python train.py --horizontal_flip=true --blocks_per_level=2 --lr=0.037 --nesterov=true
Rows from block 7 of a small class-conditioned image diffusion model, named by matrix and row number. Rows with one number belong to one channel. Each number is 128 + 24 x the weight over its row's rms, rounded and kept within 0 to 255. All counts start at 0.
Before each channel's rows are labels from the 100 images, of 14976 (inputs lightly noised), where the channel reaches its highest value: "strongest on" is what is common among them; "colour at peak" is the nearest of a few named colours to the mean colour under the peak. Only what is clearly more common there than usual is listed. The data: telescope images of galaxies (Galaxy Zoo DECaLS). In brackets: how many of the 100.
# convs0: first 3x3 conv (model.mid.2.convs.0.weight, 128x128x3x3, standardized in use, each kernel summed), inputs 43-85
# convs1: second 3x3 conv (model.mid.2.convs.1.weight, 128x128x3x3, standardized in use, transposed, each kernel summed), outputs 43-85

strongest on: roundness: round (70)
colour at peak: brown (66)
convs0.1 [123 123 124 142 116 134 114 124 121 172 112 119 160 139  99 118 113 154 136 120 184 137 139 110 150 100 115 142 121 103  97 147 141 141 140 177 150 119  89 100  89 100 137]
convs1.1 [165 143 114 135 153 124 145 131 164 145 171 106  91 141 170 146 101 152 157 120 127 130 109  99 107 172 129 119 117 149 130 111 150 130 115  76 137 147 168 167 182 149  96]

strongest on: shape: featured or disk (99); edge-on disk: no (96); spiral arms: yes (58)
colour at peak: brown (43); grey (27)
convs0.71 [151 121  77 122 119 128 150 110 115 106 114 117 138 131 136 137 151  85  99 126 141 114 108 159 131 112 140 145 136 141 133 127 161 106  94 128 132 127 173 110  78 135 114]
convs1.71 [141 146 145 159 132 122 143  88 126  98 124 138 146 144 146 102 116 173 167 138 123 183 144 137 132 106 149 110 112 127  92 139 127 144 109 117 106 154 104 143 118 127 126]

strongest on: shape: star or artifact (60)
colour at peak: grey (77)
convs0.19 [160 175 150 126  92 121 154 102  96 129 122 122 137  94 146 174 112 172 144 165 121 113 156 122 152  85 134 148 143 103 147 113 153 127 127 144  92 123 123 126 132 150 112]
convs1.19 [162 147 128 135 161 188 139 164 138 144 145 123 141 137 150 122 143 120 154  98 122 138 119 125  92 142 151 107 139 141 133 164 140 146 134 184 114 114 143 140 162  95 144]

strongest on: roundness: round (43)
colour at peak: brown (61)
convs0.101 [133 104 116 122 154 134 121 115 119 103 121 131 129  81 124 117 108 101  93 117 122 120  91 120 103 153 113 123 142  98 141 144 129 161  95 133 154 110 133 108 134 158 147]
convs1.101 [103 158 124 155 111 132 166 148 111  76  98 135 127 142 108 106 160  87 106 120 106 155 153 151 137 133 141 125 121 126 154 135  98 110  81 138  87 118 100 148  97 124 158]

strongest on: shape: star or artifact (52)
colour at peak: grey (46); brown (32)
convs0.61 [129 153 140  94  84 121 141 144 139  90 126 122  97  97 160 125 163 112 114 142 107 115 142 103 161 114 139 151 160 155 136 154 151 105 135 132 149 165 110 170 153 143 136]
convs1.61 [143 117  79 113 121 117 132 119 127 161 144 112 131 150 135 151 149 178 142 171 142 116 135  91 117 123 156 174 176 109 109 158 142 143  98 123 114  70 106 167 116  91 130]

strongest on: roundness: in between (66)
colour at peak: grey (57)
convs0.36 [134 151 124  83 193 143 148 111 159 138 154 137 134 143 112 136 131 134 141 127 174  82 129 132  89 135 139 127  73 118 101 106  94 127 144  79 107 134 103 114 122 134 190]
convs1.36 [127 104 129 119  92 130 101 138 150 144 141  95 114 146 150 137 132 194 149  89 137 109 134 144 133 110 134 154 124 106 137 140 146  99 163 112 135 142  80 134 163 133 147]

strongest on: roundness: round (47)
colour at peak: grey (67); pink (30)
convs0.75 [114  70 137 111 122  94  93 107 136 112 112 120 148 134 137  93 118  87 123 108  93 144 148 125 148  98 151 150 111  88 134 171 149 138 142 174 130 146 133 123 113 122 109]
convs1.75 [165 133 121 114 162 154 173 151 152 145 189 139  74 137 146 111 145 134 129  77 127 140  97 130 125 100 122 119  95 144 142 103 148 156  91 116 149 149 132 165 144 175 133]

strongest on: roundness: in between (63)
colour at peak: brown (83)
convs0.53 [155 198 175 179 147 127 129 127 148 134 109 146 125 157 132 123 126 103 127 133  74 126 119  79 114 109 108 139 129 132 116 116 163 105 116  92 123 132 118 164 101 124 119]
convs1.53 [132  97 163 149 134 106 154  95 114 153 186  97 132 132  95 127 122 153 130 166 105  89 128 154 150 117  97 147 131 134 122 104 169 144  96 109 147 171 146  73 144 112 133]

strongest on: roundness: in between (65)
colour at peak: grey (86)
convs0.59 [103 137 147 132 132 133 128 103 133 144 142 108 147 110 134 153 125 134 145 141 114 138 166 124 111 128  83 155 110 159 129 127 157  93 146 143 118 131 174 146  87 131 141]
convs1.59 [ 89 126 131  82 140 151 134 159 136 133 139 159 116 127 118 125  68 145  88 102  85  80 105  94 132 120  92 171 154 143 118 105 112 129 123  91 129  94 137 127 122 144 124]

strongest on: roundness: cigar-shaped (52); edge-on disk: yes (29)
colour at peak: grey (83)
convs0.99 [120  49 131 114 139 122 155 166 146 154 143 155 117 136 143 160 114 102 119 143 108 131  98 125 135  58 123 119 160  91 142 150 139 135 139 142 170 142 124 116  96 119 148]
convs1.99 [118 148  61 125  87 145 132 140  86 126  68 169 101 122 125 134 163 105  88 137 148 143 154 128 114 138 121 137  68 148 173 156 140 142 105 136 121 181 158 127 137 152 141]

strongest on: roundness: cigar-shaped (39)
colour at peak: grey (43)
convs0.92 [159 183 150 155 152 129 127 144 139 150 154 135 157 147 135 136 140 165 142 119 107  98 112 136  96  58 111 139  97  92  96 135 146 129 138 158 124 111 101  89 111  89 108]
convs1.92 [178 112 186 167 135  93 166 116 130  99 120 105 139 117 130 117 112 118 138 122 178 113 103 104 116 129  91 146 132 151 105 143 135 105 144 114  97 120 155 149 148  67 138]

strongest on: roundness: in between (60)
colour at peak: brown (75)
convs0.24 [143 143 115 149 113 143 131 145 110 139 132 133  89 147 150 172 181  98 127 140 146 106 114  84 155  48 143 137 140  81 117 132 105 117 109 129 124 140 141  80 134 135 113]
convs1.24 [125 134 119  86 132 175 104 110 142  97 165 115  89 117 122 112 136 162 118 161 100 108 118 140  99 119 101  83 131 123 162 109 104 122 140 149 137 144 140  89 106 187  79]

strongest on: roundness: cigar-shaped (31)
colour at peak: grey (45)
convs0.43 [153 155 130 126 110 117 127 165 106 137 109 116 148 130 146 111 143 148 167 109 102 136 131 140 111  77 133 136 160  98  86  88 123 122 126 107 153 121 138 112 119 130 112]
convs1.43 [128 131 141 138 153 156 133 155 109 165 153  93 104 154  96 180 121 134 139  94 114 133 167 142 102 142 143 117  97  76 149 144 126 133 141 145 129 110 107 107 121 119 135]

strongest on: shape: featured or disk (73); edge-on disk: no (72); spiral arms: yes (57)
colour at peak: grey (95)
convs0.87 [122 124 151 131 130  94  98 141 124 142 140 157 160 107 124 169 115 129 141 160 170 149  91 156  82 115 137 140  92 194  97 111 141 125 154 114 173 140 163 156 134  91 122]
convs1.87 [113 130 122 161 128 106  93 115  87  90 117 152 119 188 153 120 137 129  88 157 114 156 120 104 134 130 148 138 128 124 161 149 161 126 104 158 123 161 117 147  96  80 127]

strongest on: roundness: cigar-shaped (28)
colour at peak: grey (68); brown (32)
convs0.56 [139 124 150 115 139 127 149  91 156 125 116 116 121 136 148 125 122 127 177 158  95 115 135 137 144 155 132 105 123 151 149 125 151 159  94 117  93 142  93 131 139 119 118]
convs1.56 [126 155 131 158  91 111 102 162 137 133 117 106 126 104 108 101 136 119 136 134 160 112 113  77 133 133 155  86 115  66  86 124 129 110 127 113 168  94 119 122 100 150  98]

strongest on: roundness: cigar-shaped (30)
colour at peak: grey (61); brown (32)
convs0.98 [130 153 129 157 166 152 134 146 136 137 132 128 130 149 158 133  99 120 184 110  95 118 117 137 133 122  94 122 127  71 115 129 149 132  90 112 163 152 137 105 134 105 115]
convs1.98 [ 97 152 121  97  85  92 162 146  95 130 121 129 120  77  96 108 100 113 105 144  98 144 113 146 119 115 165 155 138 146 142  96 117 108 112 104 142 106 131 158 112 141 110]

strongest on: roundness: cigar-shaped (28)
colour at peak: grey (90)
convs0.123 [137 147 117 122 116 150 125 151 126 156 136 135 110 149 122 152 155 171 175 163  98  84 201 137 121  79 165 120 123  69 124 122  97 122 108 105  96 139 103 124  72 105 142]
convs1.123 [170 154 121 135 159  91 114 122 142 117 118  97 139 138 113  94 177 109 153  80 167 123 136 122 142 108 111  92 115  97 109 149  97  84 161 151 122 100 116 115 104 146 141]

strongest on: roundness: in between (71)
colour at peak: grey (95)
convs0.113 [133 169  94 136 108 129 159 169 123 139 106 122 122 112  96 110 135  92 143 136 135  95 166 110 144 100 109 150 142 145 133 121 138 133 122  86 144 113 132 122 111 151 114]
convs1.113 [105 138 161  89 126  93 132  97  99 116 196 150  73 156 146 126 125 124 108 219  97 151 154 132 144 134 123 123 130 163 115 122 129 122  98 137 134 115 117 134 121 119  98]

strongest on: roundness: cigar-shaped (33)
colour at peak: grey (79)
convs0.16 [127 101 127 152 107 121 181 142 142 173 114 125 176 113 137 142 139 104 138 100 136 139 120 140 119 118 142 113 137 111 114 128 118 107 168  90 155 106 192  90 105 138 146]
convs1.16 [ 86 110 109 139  84 104 157 158 103 126  95 136  66 128 107 149  89 133  96 167 157 107 146 116 125 175 144 131 144  97 165 133 154 113 105 130 123 174 136 122 148 125 112]

strongest on: roundness: round (44)
colour at peak: grey (58); brown (42)
convs0.112 [127 180 124 156 128 130 145 152 129 112 118 131 129 148 105 160 152 138 110 147 109 140 207 132 114 118 132 167 142 109  96 149 139 116 149  97  89 127 138 116 140 118 155]
convs1.112 [129 158 141 100 145  89  79 121 148 131  82  78 133 125 147 110 123  93 126 131  97  78 155 128 162 121 180 101 132 140 114 165 126 116 148  93 164 130 133  94  95  99 128]

strongest on: shape: featured or disk (63); edge-on disk: no (62); bar: no (38)
colour at peak: grey (89)
convs0.3 [155 187 137 155 121 106 164 125 130 175 120  78 126 108 102 118  84 130 145 104 138 122 148 112 132  85 150  75 108 102 115 128 123  94 172 150 119 111 134 126 158  93 112]
convs1.3 [ 96  90 134 125 148 119 100 122 141 114 107 147 121 181 152 108 140 147 180 137  96 115 113 144  94 159 107 138 142 102 127 153 116 177 179 134 162 168 104 146 127 129 108]

strongest on: roundness: cigar-shaped (28)
colour at peak: grey (61); brown (38)
convs0.10 [149 122 127 163 101 145 117 126 116 142 140 135 113 161 108 140 107 137 161 108 178 125 159  67 146 112 187 133 145 156 157 199 106 151 156 178 134 122 135 116 126 105 122]
convs1.10 [135 103  98  74 105 142 150 116 133 135 121 124 139 105 145 161 138 154 116 126 104 138 106 187 127 120 112 101 162 124 102 127 167 162 100 139 168 145 137 133 139 161 134]

strongest on: roundness: cigar-shaped (27)
colour at peak: grey (93)
convs0.30 [123 119 109 137 142 143 169 101 120 134 120 116 181 139 135 124 131 126 132  94 151  94 113 103 112  46 110 128 125 146 111 124 116 145 130 131  69 104 172 146 103 131  87]
convs1.30 [141 118 136 125 106  91 170 133 127 163 153 140 112 132 162 141 129 148 101 183  75  98 107 138 125 128 131 162 155  98 119  78 178 137  79 123 148 140 116 109 152 129 129]