Weights of a small class-conditioned image diffusion model: 2.3M parameters.
Rows from block 7 of a small class-conditioned image diffusion model, named by matrix and row number. Rows with one number belong to one channel. Each number is 50 + 12 x the weight over its row's rms, rounded and kept within 0 to 99. All counts start at 0. After the name is the row's rms in percent of the matrix's.
Before each channel's rows are labels from the 100 images, of 14976 (inputs lightly noised), where the channel reaches its highest value: "patch colour" is the nearest of a few named colours to the mean colour under the peak. Only what is clearly more common there than usual is listed. The data: telescope images of galaxies (Galaxy Zoo DECaLS). In brackets: how many of the 100.
# convs0: first 3x3 conv (model.mid.2.convs.0.weight, 128x128x3x3, standardized in use, each kernel summed), inputs 43-85
# convs1: second 3x3 conv (model.mid.2.convs.1.weight, 128x128x3x3, standardized in use, transposed, each kernel summed), outputs 43-85

patch colour: brown (46)
convs0.122 107:33 75 66 48 40 45 65 58 43 51 44 46 15 67 55 58 48 48 68 66 48 48 53 50 46 66 57 29 50 64 35 63 46 58 49 28 52 54 29 51 65 53 46
convs1.122 167:36 79 69 50 30 43 42 39 43 49 42 54 57 62 52 70 49 68 53 66 64 56 89 52 61 48 74 42 52 39 50 66 55 45 53 39 41 34 57 58 30 28 52

patch colour: brown (45)
convs0.72 092:55 17 44 58 54 56 49 40 41 67 59 64 32 54 47 56 51 55 48 60 52 72 36 70 54 58 50 33 69 64 57 64 64 57 66 80 84 56 50 64 52 37 48
convs1.72 149:45 59 42 56 43 60 53 51 77 47 23 46 34 54 83 49 65 43 66 63 62 71 74 55 28 55 50 40 36 52 50 43 48 48 59 37 70 59 53 71 68 62 46

patch colour: brown (46)
convs0.5 093:65 64 54 42 35 52 64 41 56 55 54 67 53 55 63 63 45 57 50 50 62 65 22 35 31 72 38 36 70 43 53 55 43 58 46 63 54 54 48 50 61 52 41
convs1.5 059:55 35 41 46 43 61 64 52 65 69 53 22 30 70 45 49 61 41 56 26 47 37 43 54 49 69 45 52 45 54 64 43 57 58 52 42 57 80 51 23 63 48 45

patch colour: brown (52)
convs0.44 076:39 47 68 61 32 59 51 57 46 57 41 37 36 45 48 26 46 58 67 63 44 48 72 44 67 69 51 45 32 33 54 51 49 32 61 75 47 45 50 41 47 50 64
convs1.44 057:52 65 34 54 54 63 53 62 59 59 64 38 54 59 47 68 42 69 68 18 44 35 70 43 52 55 56 53 42 49 52 42 44 32 52 43 40 67 42 58 78 39 49

patch colour: brown (92)
convs0.4 123:53 41 49 56 56 61 52 47 45 52 60 57 44 51 25 60 31 68 51 43 72 54 46 51 57 50 58 40 53 54 48 73 46 53 34 62 67 51 24 58 53 47 45
convs1.4 028:61 28 43 38 24 49 50 67 64 65 51 34 35 68 48 56 56 62 82 43 47 56 39 42 55 62 33 47 50 36 39 53 63 56 69 47 42 86 21 49 60 51 51

patch colour: brown (78)
convs0.48 076:46 47 55 34 44 46 33 36 45 56 66 50 41 32 62 52 49 58 56 60 42 42 66 49 53 56 43 71 45 31 56 50 45 56 53 54 44 60 60 62 67 52 31
convs1.48 092:40 67 49 49 71 65 39 55 49 36 60 46 49 58 50 41 48 53 24 32 46 45 47 37 49 29 58 47 54 81 46 65 60 65 50 44 46 58 48 37 40 59 54

patch colour: pink (51); grey (41)
convs0.81 075:42 37 41 58 33 53 51 31 55 34 34 59 34 63 39 50 64 37 45 57 49 41 36 47 71 84 69 62 45 69 55 47 59 38 54 34 50 49 78 61 35 47 54
convs1.81 122:31 28 41 64 78 76 56 47 57 40 40 49 42 51 66 55 56 60 44 49 50 54 54 45 57 48 33 33 56 77 41 47 58 37 48 40 30 45 68 49 41 42 44

patch colour: grey (60); brown (36)
convs0.118 077:62 89 60 48 51 30 52 44 28 39 40 30 41 46 51 53 71 56 54 48 22 46 62 61 31 28 55 63 55 34 41 39 60 33 35 40 74 45 41 41 65 54 35
convs1.118 131:42 49 51 65 69 55 35 63 31 53 67 41 34 54 37 50 50 38 51 58 52 49 65 38 66 40 48 34 48 68 43 51 33 43 66 46 39 40 59 52 28 50 62

patch colour: grey (49)
convs0.76 081:55 45 45 72 24 54 38 47 58 57 60 51 51 64 50 55 50 44 48 45 67 56 26 46 61 57 54 48 48 49 49 50 56 59 44 38 37 47 64 46 51 56 43
convs1.76 084:64 55 71 45 61 47 28 35 77 53 51 48 59 43 52 57 65 47 52 43 59 58 40 12 63 42 50 34 62 37 40 51 63 62 25 55 53 13 50 35 30 40 50

patch colour: grey (96)
convs0.127 083:57 66 67 44 31 53 67 45 52 42 35 43 22 49 28 37 29 32 48 50 41 52 77 63 58 34 63 59 64 54 41 53 55 43 53 45 44 60 55 57 58 48 50
convs1.127 095:42 69 46 36 59 31 58 73 54 37 50 32 54 56 69 81 36 41 58 53 50 25 73 47 45 48 48 40 42 54 47 40 43 32 66 40 60 47 51 74 63 54 52

patch colour: brown (64)
convs0.103 098:51 40 63 48 42 46 36 19 43 63 68 65 49 50 30 47 54 48 33 56 56 39 19 46 44 28 31 51 41 53 64 48 37 57 24 49 46 44 54 47 67 70 28
convs1.103 183:70 64 51 55 56 51 60 41 45 31 37 55 39 62 47 29 63 31 32 32 29 57 53 50 50 31 57 38 45 74 65 47 56 70 48 64 35 71 66 58 31 54 57

patch colour: brown (79)
convs0.67 087:54 33 54 45 27 44 48 51 49 25 46 35 31 41 58 39 35 45 60 30 34 51 36 64 44 35 76 54 44 68 62 60 44 68 65 59 64 52 69 60 40 68 41
convs1.67 084:59 29 49 38 48 48 71 56 29 65 59 53 34 49 40 42 52 56 44 40 64 51 51 31 50 57 48 36 46 35 45 47 50 54 36 53 47 47 43 46 57 43 30

patch colour: brown (31)
convs0.90 103:29 39 59 26 47 50 56 36 48 41 64 60 67 48 54 47 58 54 63 51 33 41 44 66 51 58 52 42 59 61 62 59 58 67 46 64 54 51 50 55 33 66 57
convs1.90 022:63 43 50 38 45 44 38 61 72 51 44 47 35 66 60 49 64 50 55 43 57 49 33 55 48 72 33 47 48 37 37 55 55 59 54 45 42 51 19 59 51 46 47

patch colour: brown (86)
convs0.21 127:22 48 36 45 44 38 59 53 46 66 41 52 69 37 53 50 41 54 59 51 43 38 59 53 52 45 26 48 58 58 52 61 36 63 54 32 51 63 58 61 59 26 62
convs1.21 024:55 51 44 51 51 55 64 89 71 58 49 32 29 62 56 53 55 54 62 31 76 58 51 44 69 58 47 60 54 57 43 61 71 64 49 32 50 62 33 41 48 64 45

patch colour: grey (53); brown (43)
convs0.100 087:45 41 52 55 68 54 52 47 50 49 47 67 67 39 50 52 77 55 46 69 58 50 35 63 66 66 24 43 47 47 52 42 46 57 29 37 58 72 71 33 66 56 36
convs1.100 130:49 31 44 32 52 51 77 70 44 32 49 55 67 27 52 70 56 28 34 45 57 50 56 58 49 26 56 50 63 63 45 34 41 43 41 45 49 34 45 66 43 50 37

patch colour: brown (60)
convs0.13 131:50 70 56 46 40 61 69 51 50 72 64 46 51 62 37 55 41 75 62 27 67 56 47 46 38 30 54 34 46 31 42 26 41 54 72 51 28 37 66 60 41 60 46
convs1.13 033:61 42 69 57 52 53 41 48 62 49 58 38 32 67 66 27 39 45 54 44 51 44 42 64 65 75 49 56 44 37 67 68 45 58 57 58 60 72 31 47 49 59 56