config.yaml
targets: ["shape"]
num_classes: 3
norm: "groupnorm"
widths: [64, 64, 128]
blocks_per_level: 2
scale_shift_norm: true
init: "kaiming_normal"
adamw_lr_other_params: 0.0023
lr_schedule: "cosine_restarts"
warmup_steps: 370
weight_decay: 0.003
Rows from block 8 of a small class-conditioned image diffusion model, named by matrix and row number. Rows with one number belong to one channel. Each number is 128 + 24 x the weight over its row's rms, rounded and kept within 0 to 255. All counts start at 0. Numbers have three digits each. After the name is the row's rms in percent of the matrix's.
After each channel's rows are labels from the 100 images, of 14976 (inputs lightly noised), where the channel reaches its highest value: "top examples" is what is common among them; "patch colour" is the nearest of a few named colours to the mean colour under the peak. Only what is clearly more common there than usual is listed. The data: telescope images of galaxies (Galaxy Zoo DECaLS). In brackets: how many of the 100, against the usual share in percent.
# convs0: first 3x3 conv (model.decb.0.0.convs.0.weight, 64x128x3x3, standardized in use, each kernel summed), inputs 0-127
# convs1: second 3x3 conv (model.decb.0.0.convs.1.weight, 64x64x3x3, standardized in use, transposed, each kernel summed), outputs 0-63

convs0.2 102:154084155072090152163126147063113083119103158153169129137115137167156128175089123123126137159104153073155097102115099155201099122121132155102118167174122120157132077173150115115100125158096134115102116122123159115133122142153128128126137123157127112148138147151126132137115122125117097122132140115116101111128118140170082155119136113112121123145130122109134129108121129116160121147114
convs1.2 108:163161108150124122121092143139141105117116137134139149132140099125148128077144111140137130168137168156130142128116137148197101116159097120095089142111134174122092117179086146133127115129119167
top examples: roundness: in between (61 vs 33.9)
patch colour: grey (60 vs 5.6)

convs0.13 074:127131076133101113171163104116066113112114088149170126139127138098137126132090132137094156157132114155119103117101129123107143129161139114203177094128145117077137164132175100138139143109109164126128116072109149117113120124158166138137134167127105143077149128154128125128147144147143116137126129125129135133107115082125124106105168128098158126115133141185157112141091152125119118132132
convs1.13 091:116147128135133075093089157124171119100149160114119131114108124111137108097082143126154173131094126142140116114130165114094093097126136142165114129078129142152151103129139129153150090108160159
top examples: roundness: round (63 vs 20.3)
patch colour: pink (71 vs 0.7)

convs0.41 104:163162211133170160114055104171112119108133123081141145126145167125115136137094114173142108148134127136107096175160100103148183117118140066124142144149109116104104097159201117117161120127125135114157123113114134128132127116120139118123133131144124114133090135113136135137144129137074126141137122127143070125104133114089152141125093161117134120142129147136130116132119117143121130125135
convs1.41 137:142095143116138116190117089155104097126123137070139151121138113164111167136106186142126109114108149135096143121137157113147109136119163167128143117133142132151104113136110136164067128141137149
top examples: shape: featured or disk (60 vs 30.4); edge-on disk: yes (53 vs 5.2); roundness: cigar-shaped (34 vs 8.1)
patch colour: grey (70 vs 5.6)

convs0.24 070:107131126102083071123165091102061067166169183121110114105121126108129151120110161121114142158124103126155118113146097112161144141127136158117145089145108111101159145132136170156137139150103158136135126094163153115174143150139131133134149109135081130148120129124135139104150088149084133143152127127119148156092123153124074101098136096150140126141114144136139125133117155135093150146141
convs1.24 103:160108107114110119101115133131146121089137140147143154136106138096132110125101085127162116135129073159130099120124104139133148121174133124120137109068098129144127067150165121096119106181107122
top examples: spiral winding: tight (29 vs 6.8)
patch colour: grey (78 vs 5.6)

convs0.11 095:129128156150099131145164124077186138131097110155132101092105143113131130150050124107126130134125144050154120093116114167132104165117123109087127141085125128131112120116106168169128099100126139126088131114126112156153127145130095130130136138105109143093089119127121132121138148137160185138135160167106184150143138166161110098149110100151141129138128160120120155133109111136126126126134
convs1.11 098:090139133143165102076114140157137105122151082126125122125155096079134123144100160114105126139129128152131122137105099140157124160167129125149126149158183185110127094161120129126091128153117148
top examples: roundness: round (56 vs 20.3)
patch colour: grey (46 vs 5.6)

convs0.50 099:118140117110156130085022117160108117131171096125164158174130128147160132106164101053110111105133102171103136143147151106133122110137154108123117106157112140139132153111095170179112146126153120131112092093120140130123132099138130127138139126131131126133138135083148134124132105147125179123155118121152109132095131110181156082141147151124114116119106145147151129133117115123128129146145
convs1.50 149:153108153148105148119146100092149175145113124130131104167160141132127109141143090109137107109143129150117136126077096102131117090133186126138150144112064088124143159099106117121121156110134152
top examples: shape: featured or disk (63 vs 30.4)
patch colour: brown (55 vs 12.1); grey (43 vs 5.6)

convs0.63 102:075075126117101120067146179134143145133115102133150141152142143153184174139206124086162156181191081124101088121121136120097137124142164119154128109084125153153169122125116123113154111129146097146098108116096131118119144098124126139113141140129153135125124113117160103162131132126141102130112111114111114127131115119099118160101155162122118127143130105134137137128096135115115100126138
convs1.63 100:112141131120162136149110128128184131150142158160164104160165150145101137125169132201114107145100123151131110122155134162145123116127105174133167114108092112149163144119158146142147107118126115
top examples: roundness: cigar-shaped (33 vs 8.1)
patch colour: brown (86 vs 12.1)

convs0.18 086:125116105063098103108182124108062120180100131134145137142125159129083187105119142153108156165135118155184117119114108138151136140119129160183142087109132139067178118177098166162144160111110126111134120107131130127142122121125110127124139139143113112126097128128149164139127115135078115141131142101135096141068134163152115115106142139127131115140123112132129128124125116116120149132137
convs1.18 132:158132074147134103170105119125170128101116159113130165134099146107145127131122125083153148136137082170121083123131150127168076132152148131152129071136117116154103127104141129116113112151134139
top examples: roundness: round (59 vs 20.3)
patch colour: grey (59 vs 5.6); pink (38 vs 0.7)

convs0.52 105:126080128112082121198169157116117140101128144164121133100098099159114163149077118159095132144115157084173097124107126122184104137144124157136133149130168122117090101117102095087135096161079127147142160113132136114125127139152132143098138121134120148135138101179163141131142153108156089130105164141106153124154118138085129146143118096147141123141130134104140086115144125121114123141123
convs1.52 077:116113128090131137128090144133101112155147120101119107160151155114132159179139151119078102148167155156116093119153144125155121122102173118172130130152147145137147138180129130112106118123072136
top examples: roundness: cigar-shaped (29 vs 8.1)
patch colour: brown (66 vs 12.1); grey (27 vs 5.6)

convs0.31 117:143134143168131085116159149104165156103180137130110108136164132122188089140145160145172146130158073100152113144164126088101104121127150128078175132119115122124128099130108151111132128128133111107141104145140091086111164158155125154131125098110122137150119147120145084126123097135148166130109115142142162145155112107075106089113097090129134094137133130098127117143109175129125140111124
convs1.31 100:198136114141129136101162098139112136097098146106132132140114143104102090143138173121105084135154071125115127140113076157125129130179124132144105123139097083134135149124103126164144127133120134
top examples: shape: featured or disk (69 vs 30.4); edge-on disk: no (65 vs 24.7); spiral arms: yes (50 vs 18.8)
patch colour: brown (47 vs 12.1)

convs0.10 094:113112118137125153135130050107120100118134071104143151124155163128184105132155155178099107159133130115143123098123075087111079105157167099075117173166137118090110097121188124101144115132171153110121136082106124118110125125146153113147156164132158140134153119139133148135131154136135148134131151122125109111120097135125144156116161122100140111158132108119132129131111144124126152148139
convs1.10 096:094152112142148144124112131125124125118162160129136135144145114110083156155106163121162128179113115100168131135149177146140134132129146157159194139088109143125112081130141115152125113143176136
top examples: roundness: round (76 vs 20.3)
patch colour: grey (94 vs 5.6)

convs0.30 111:100146116136116125172065126130097144135082151136127136143098091090084100110153128156135182117124170109134118154116135084149161091106073177121106100129147111114151122108119164101133153125138079106143098124157133097146144129111093112102134112144125124175153098100154161135137108142129135122126154143116146137106151140147128120146122118100110156125140159166167158110134159172125115132146
convs1.30 101:173072135096131115115134153142088142147133091111133117113126120142151113119094105161149125141124144110128089134102147095133137109111118134133109113054111106158164129164124138139182156133097108
top examples: shape: featured or disk (61 vs 30.4); edge-on disk: no (60 vs 24.7); spiral arms: yes (50 vs 18.8)
patch colour: grey (57 vs 5.6); pink (37 vs 0.7)

convs0.44 076:135095104133088117095116092115058153171123133159145132146131151133116180110093142150163150126115111198129149084195105179122118108143171182139142113167121109101136103190126176148139155129142139103131147116104132122142111124131129114117124115141115109112108119115167142123140128134075117119107119111122121126084111112123090125129110135110108141138113148150130118120146114143109108143134
convs1.44 130:074109149161108131119164168075138116119129127109125108142125130074113113143107154178119115136151118113083169123112132137077107118123066130111136154145108102126128147135134084117126146126125124
top examples: roundness: round (49 vs 20.3)
patch colour: pink (49 vs 0.7); grey (37 vs 5.6)

convs0.53 116:112117109115082119115061129161117124168117150158176104127171126173169090126178174134121104088076141111121112139103143168130139134111120125103105125161101144149139160097117130168111114112138128148151155143134131134149127164103117119081121126117112145112114130118109120093132129125155127157092123162117157133168138138092107073151074120171140124148133111121100144126102119126153132137139
convs1.53 062:132109103095117130113147086130125122132119115162149128103139164148140112091069137105159097136176132128120157153121151109170141084168142083140132103159145146144133145131164119131147154160152105
top examples: shape: featured or disk (97 vs 30.4); edge-on disk: no (81 vs 24.7); spiral arms: yes (57 vs 18.8)
patch colour: grey (58 vs 5.6); pink (26 vs 0.7)

convs0.40 098:092103092106117136163098123122121100143108069219143142152128132106167117102160110096126189128111143111151092103143104173091131134106129104101125160123135138154131146134117194145127092086152188131074149112109146128131157160137130117111123135114146129157134133104153121128152140118157135136120138094109144135109136126144097086138114110138115127141134145134114124105146109127151105147134
convs1.40 101:097173133135141157107162137111120180123145106150129100141154122112119156157156127085119117173167135144137094132109113189140113108132123130142157133130129139111136121160119118103124118153076072
top examples: shape: featured or disk (81 vs 30.4); edge-on disk: yes (75 vs 5.2)
patch colour: grey (79 vs 5.6)

convs0.35 099:126143120083136118082080065147133110133139146132178118135135144113188128140168135086126094077112092128138087115152109128076180085160106102126143173102098179116141112118081167140144116134122096116169107094127125129135141128138157123132149136130149112121136129136136130099128095146122122153119130146141126140085139136142157086099140174128146133147128125150147113149127135134149149124144
convs1.35 105:131150123112137132141108129102083162116123117138144111168138143138130164099155119139128127154186108139093107123083131140132129125066163159131163110126150101102163146127126172109094100146103159
top examples: roundness: cigar-shaped (46 vs 8.1)
patch colour: grey (66 vs 5.6)

convs0.60 099:126171135132179125144116127153145143132116107124117150155099125159124138133152100127110133112118116107112123119104115125133105093116066111131104105130102087118089112131119137128156107123103150102078098091115122110121109113104105098122122109165116143120133114071147134173172140131149139121120141170136195132203132139123127192184132123171135110131107162126145141161139129152115121122146
convs1.60 120:081092101119134122071132079112133116100115129135139116081166105128125111135088116156087101151109110104096106102129130107114109110120100081144096114123117092126144146105128107163114140098138113
top examples: roundness: cigar-shaped (28 vs 8.1)
patch colour: grey (53 vs 5.6); brown (45 vs 12.1)

convs0.47 099:147092148149075099205043154108147121066102090117097132108173102193148118133096112126141185179127134144110126142128130117163096136145156142115135095134112153159135110113126155139118108135144125146069107133103156110128116133124136142150143139133092116112119139138156108147135117143142117107126138112105110123105136125119084152117125128134113120133141150131143112129145131132136146170125
convs1.47 136:135124125117130144105133155138115116144135131125138184128110105165115107125180105127108096111159129134203109101173112132099155160145074113148090150102134170113123125135126120123166113132139114
top examples: edge-on disk: yes (39 vs 5.2); roundness: cigar-shaped (26 vs 8.1)
patch colour: grey (56 vs 5.6); brown (37 vs 12.1)

convs0.19 134:119109117133113114089113132180154132150117061144128126158149123161164140139161130113145100143150130095173197138090128106148117173132106104155157131131111152100147134117098107142133207119118097139105122091116132105117115095136100121147130123135102092149104154138137134174094101116143087115159142111128148112080140136180118140132122131087102149112146153138109125107140121117132142133112
convs1.19 067:179119101130151149151131110096093155137126125149088126137140147143124145106094138119129158105146159075129125135134148145121126121110139136143128157129107148064128114053097143100161118116159151
top examples: edge-on disk: no (51 vs 24.7)
patch colour: white (27 vs 0.1); pink (26 vs 0.7)

convs0.62 082:141153142088073098137180130094112031136152078168112153154111132103124108115125119093147121093144154080137123111118112174142123181129150091127128136170105171148110111117128147131152134134090136127142129109136147152144118128127181133122148144136118119051131137146137129128143138125112088143151128137125120128140111127157137184157140110124134106122108136144146120147108104118119121127133
convs1.62 085:119093123119168116142185122186174068124123133144086099173136104145123151114141129112154169117116109130147168120129106123110146130126114156144160100149117152111106110129097147113121113129106111
top examples: roundness: round (58 vs 20.3)
patch colour: grey (66 vs 5.6); pink (28 vs 0.7)

convs0.3 099:114108165085135094117100101110084081105144164110127133116122129141109155149112100114099140161097127130098128113173096128153149124162205129110087094157081170116149132175132167166113189121144176161138113158109126135151114133094104145115152123146101124158116116103090138131138115144094102138125112148109093133112152129135098129135142151125126119131114137106132114150141132152138114141152
convs1.3 147:103171179123128152105104089177120103134130120132137143104114110092123131123127119126110149114126137136135204148125133139134136119139153111177125115094065167146131108112176138152126140147137130
top examples: spiral arms: yes (97 vs 18.8); spiral winding: tight (66 vs 6.8); bulge size: small (66 vs 7.2)
patch colour: grey (69 vs 5.6); pink (28 vs 0.7)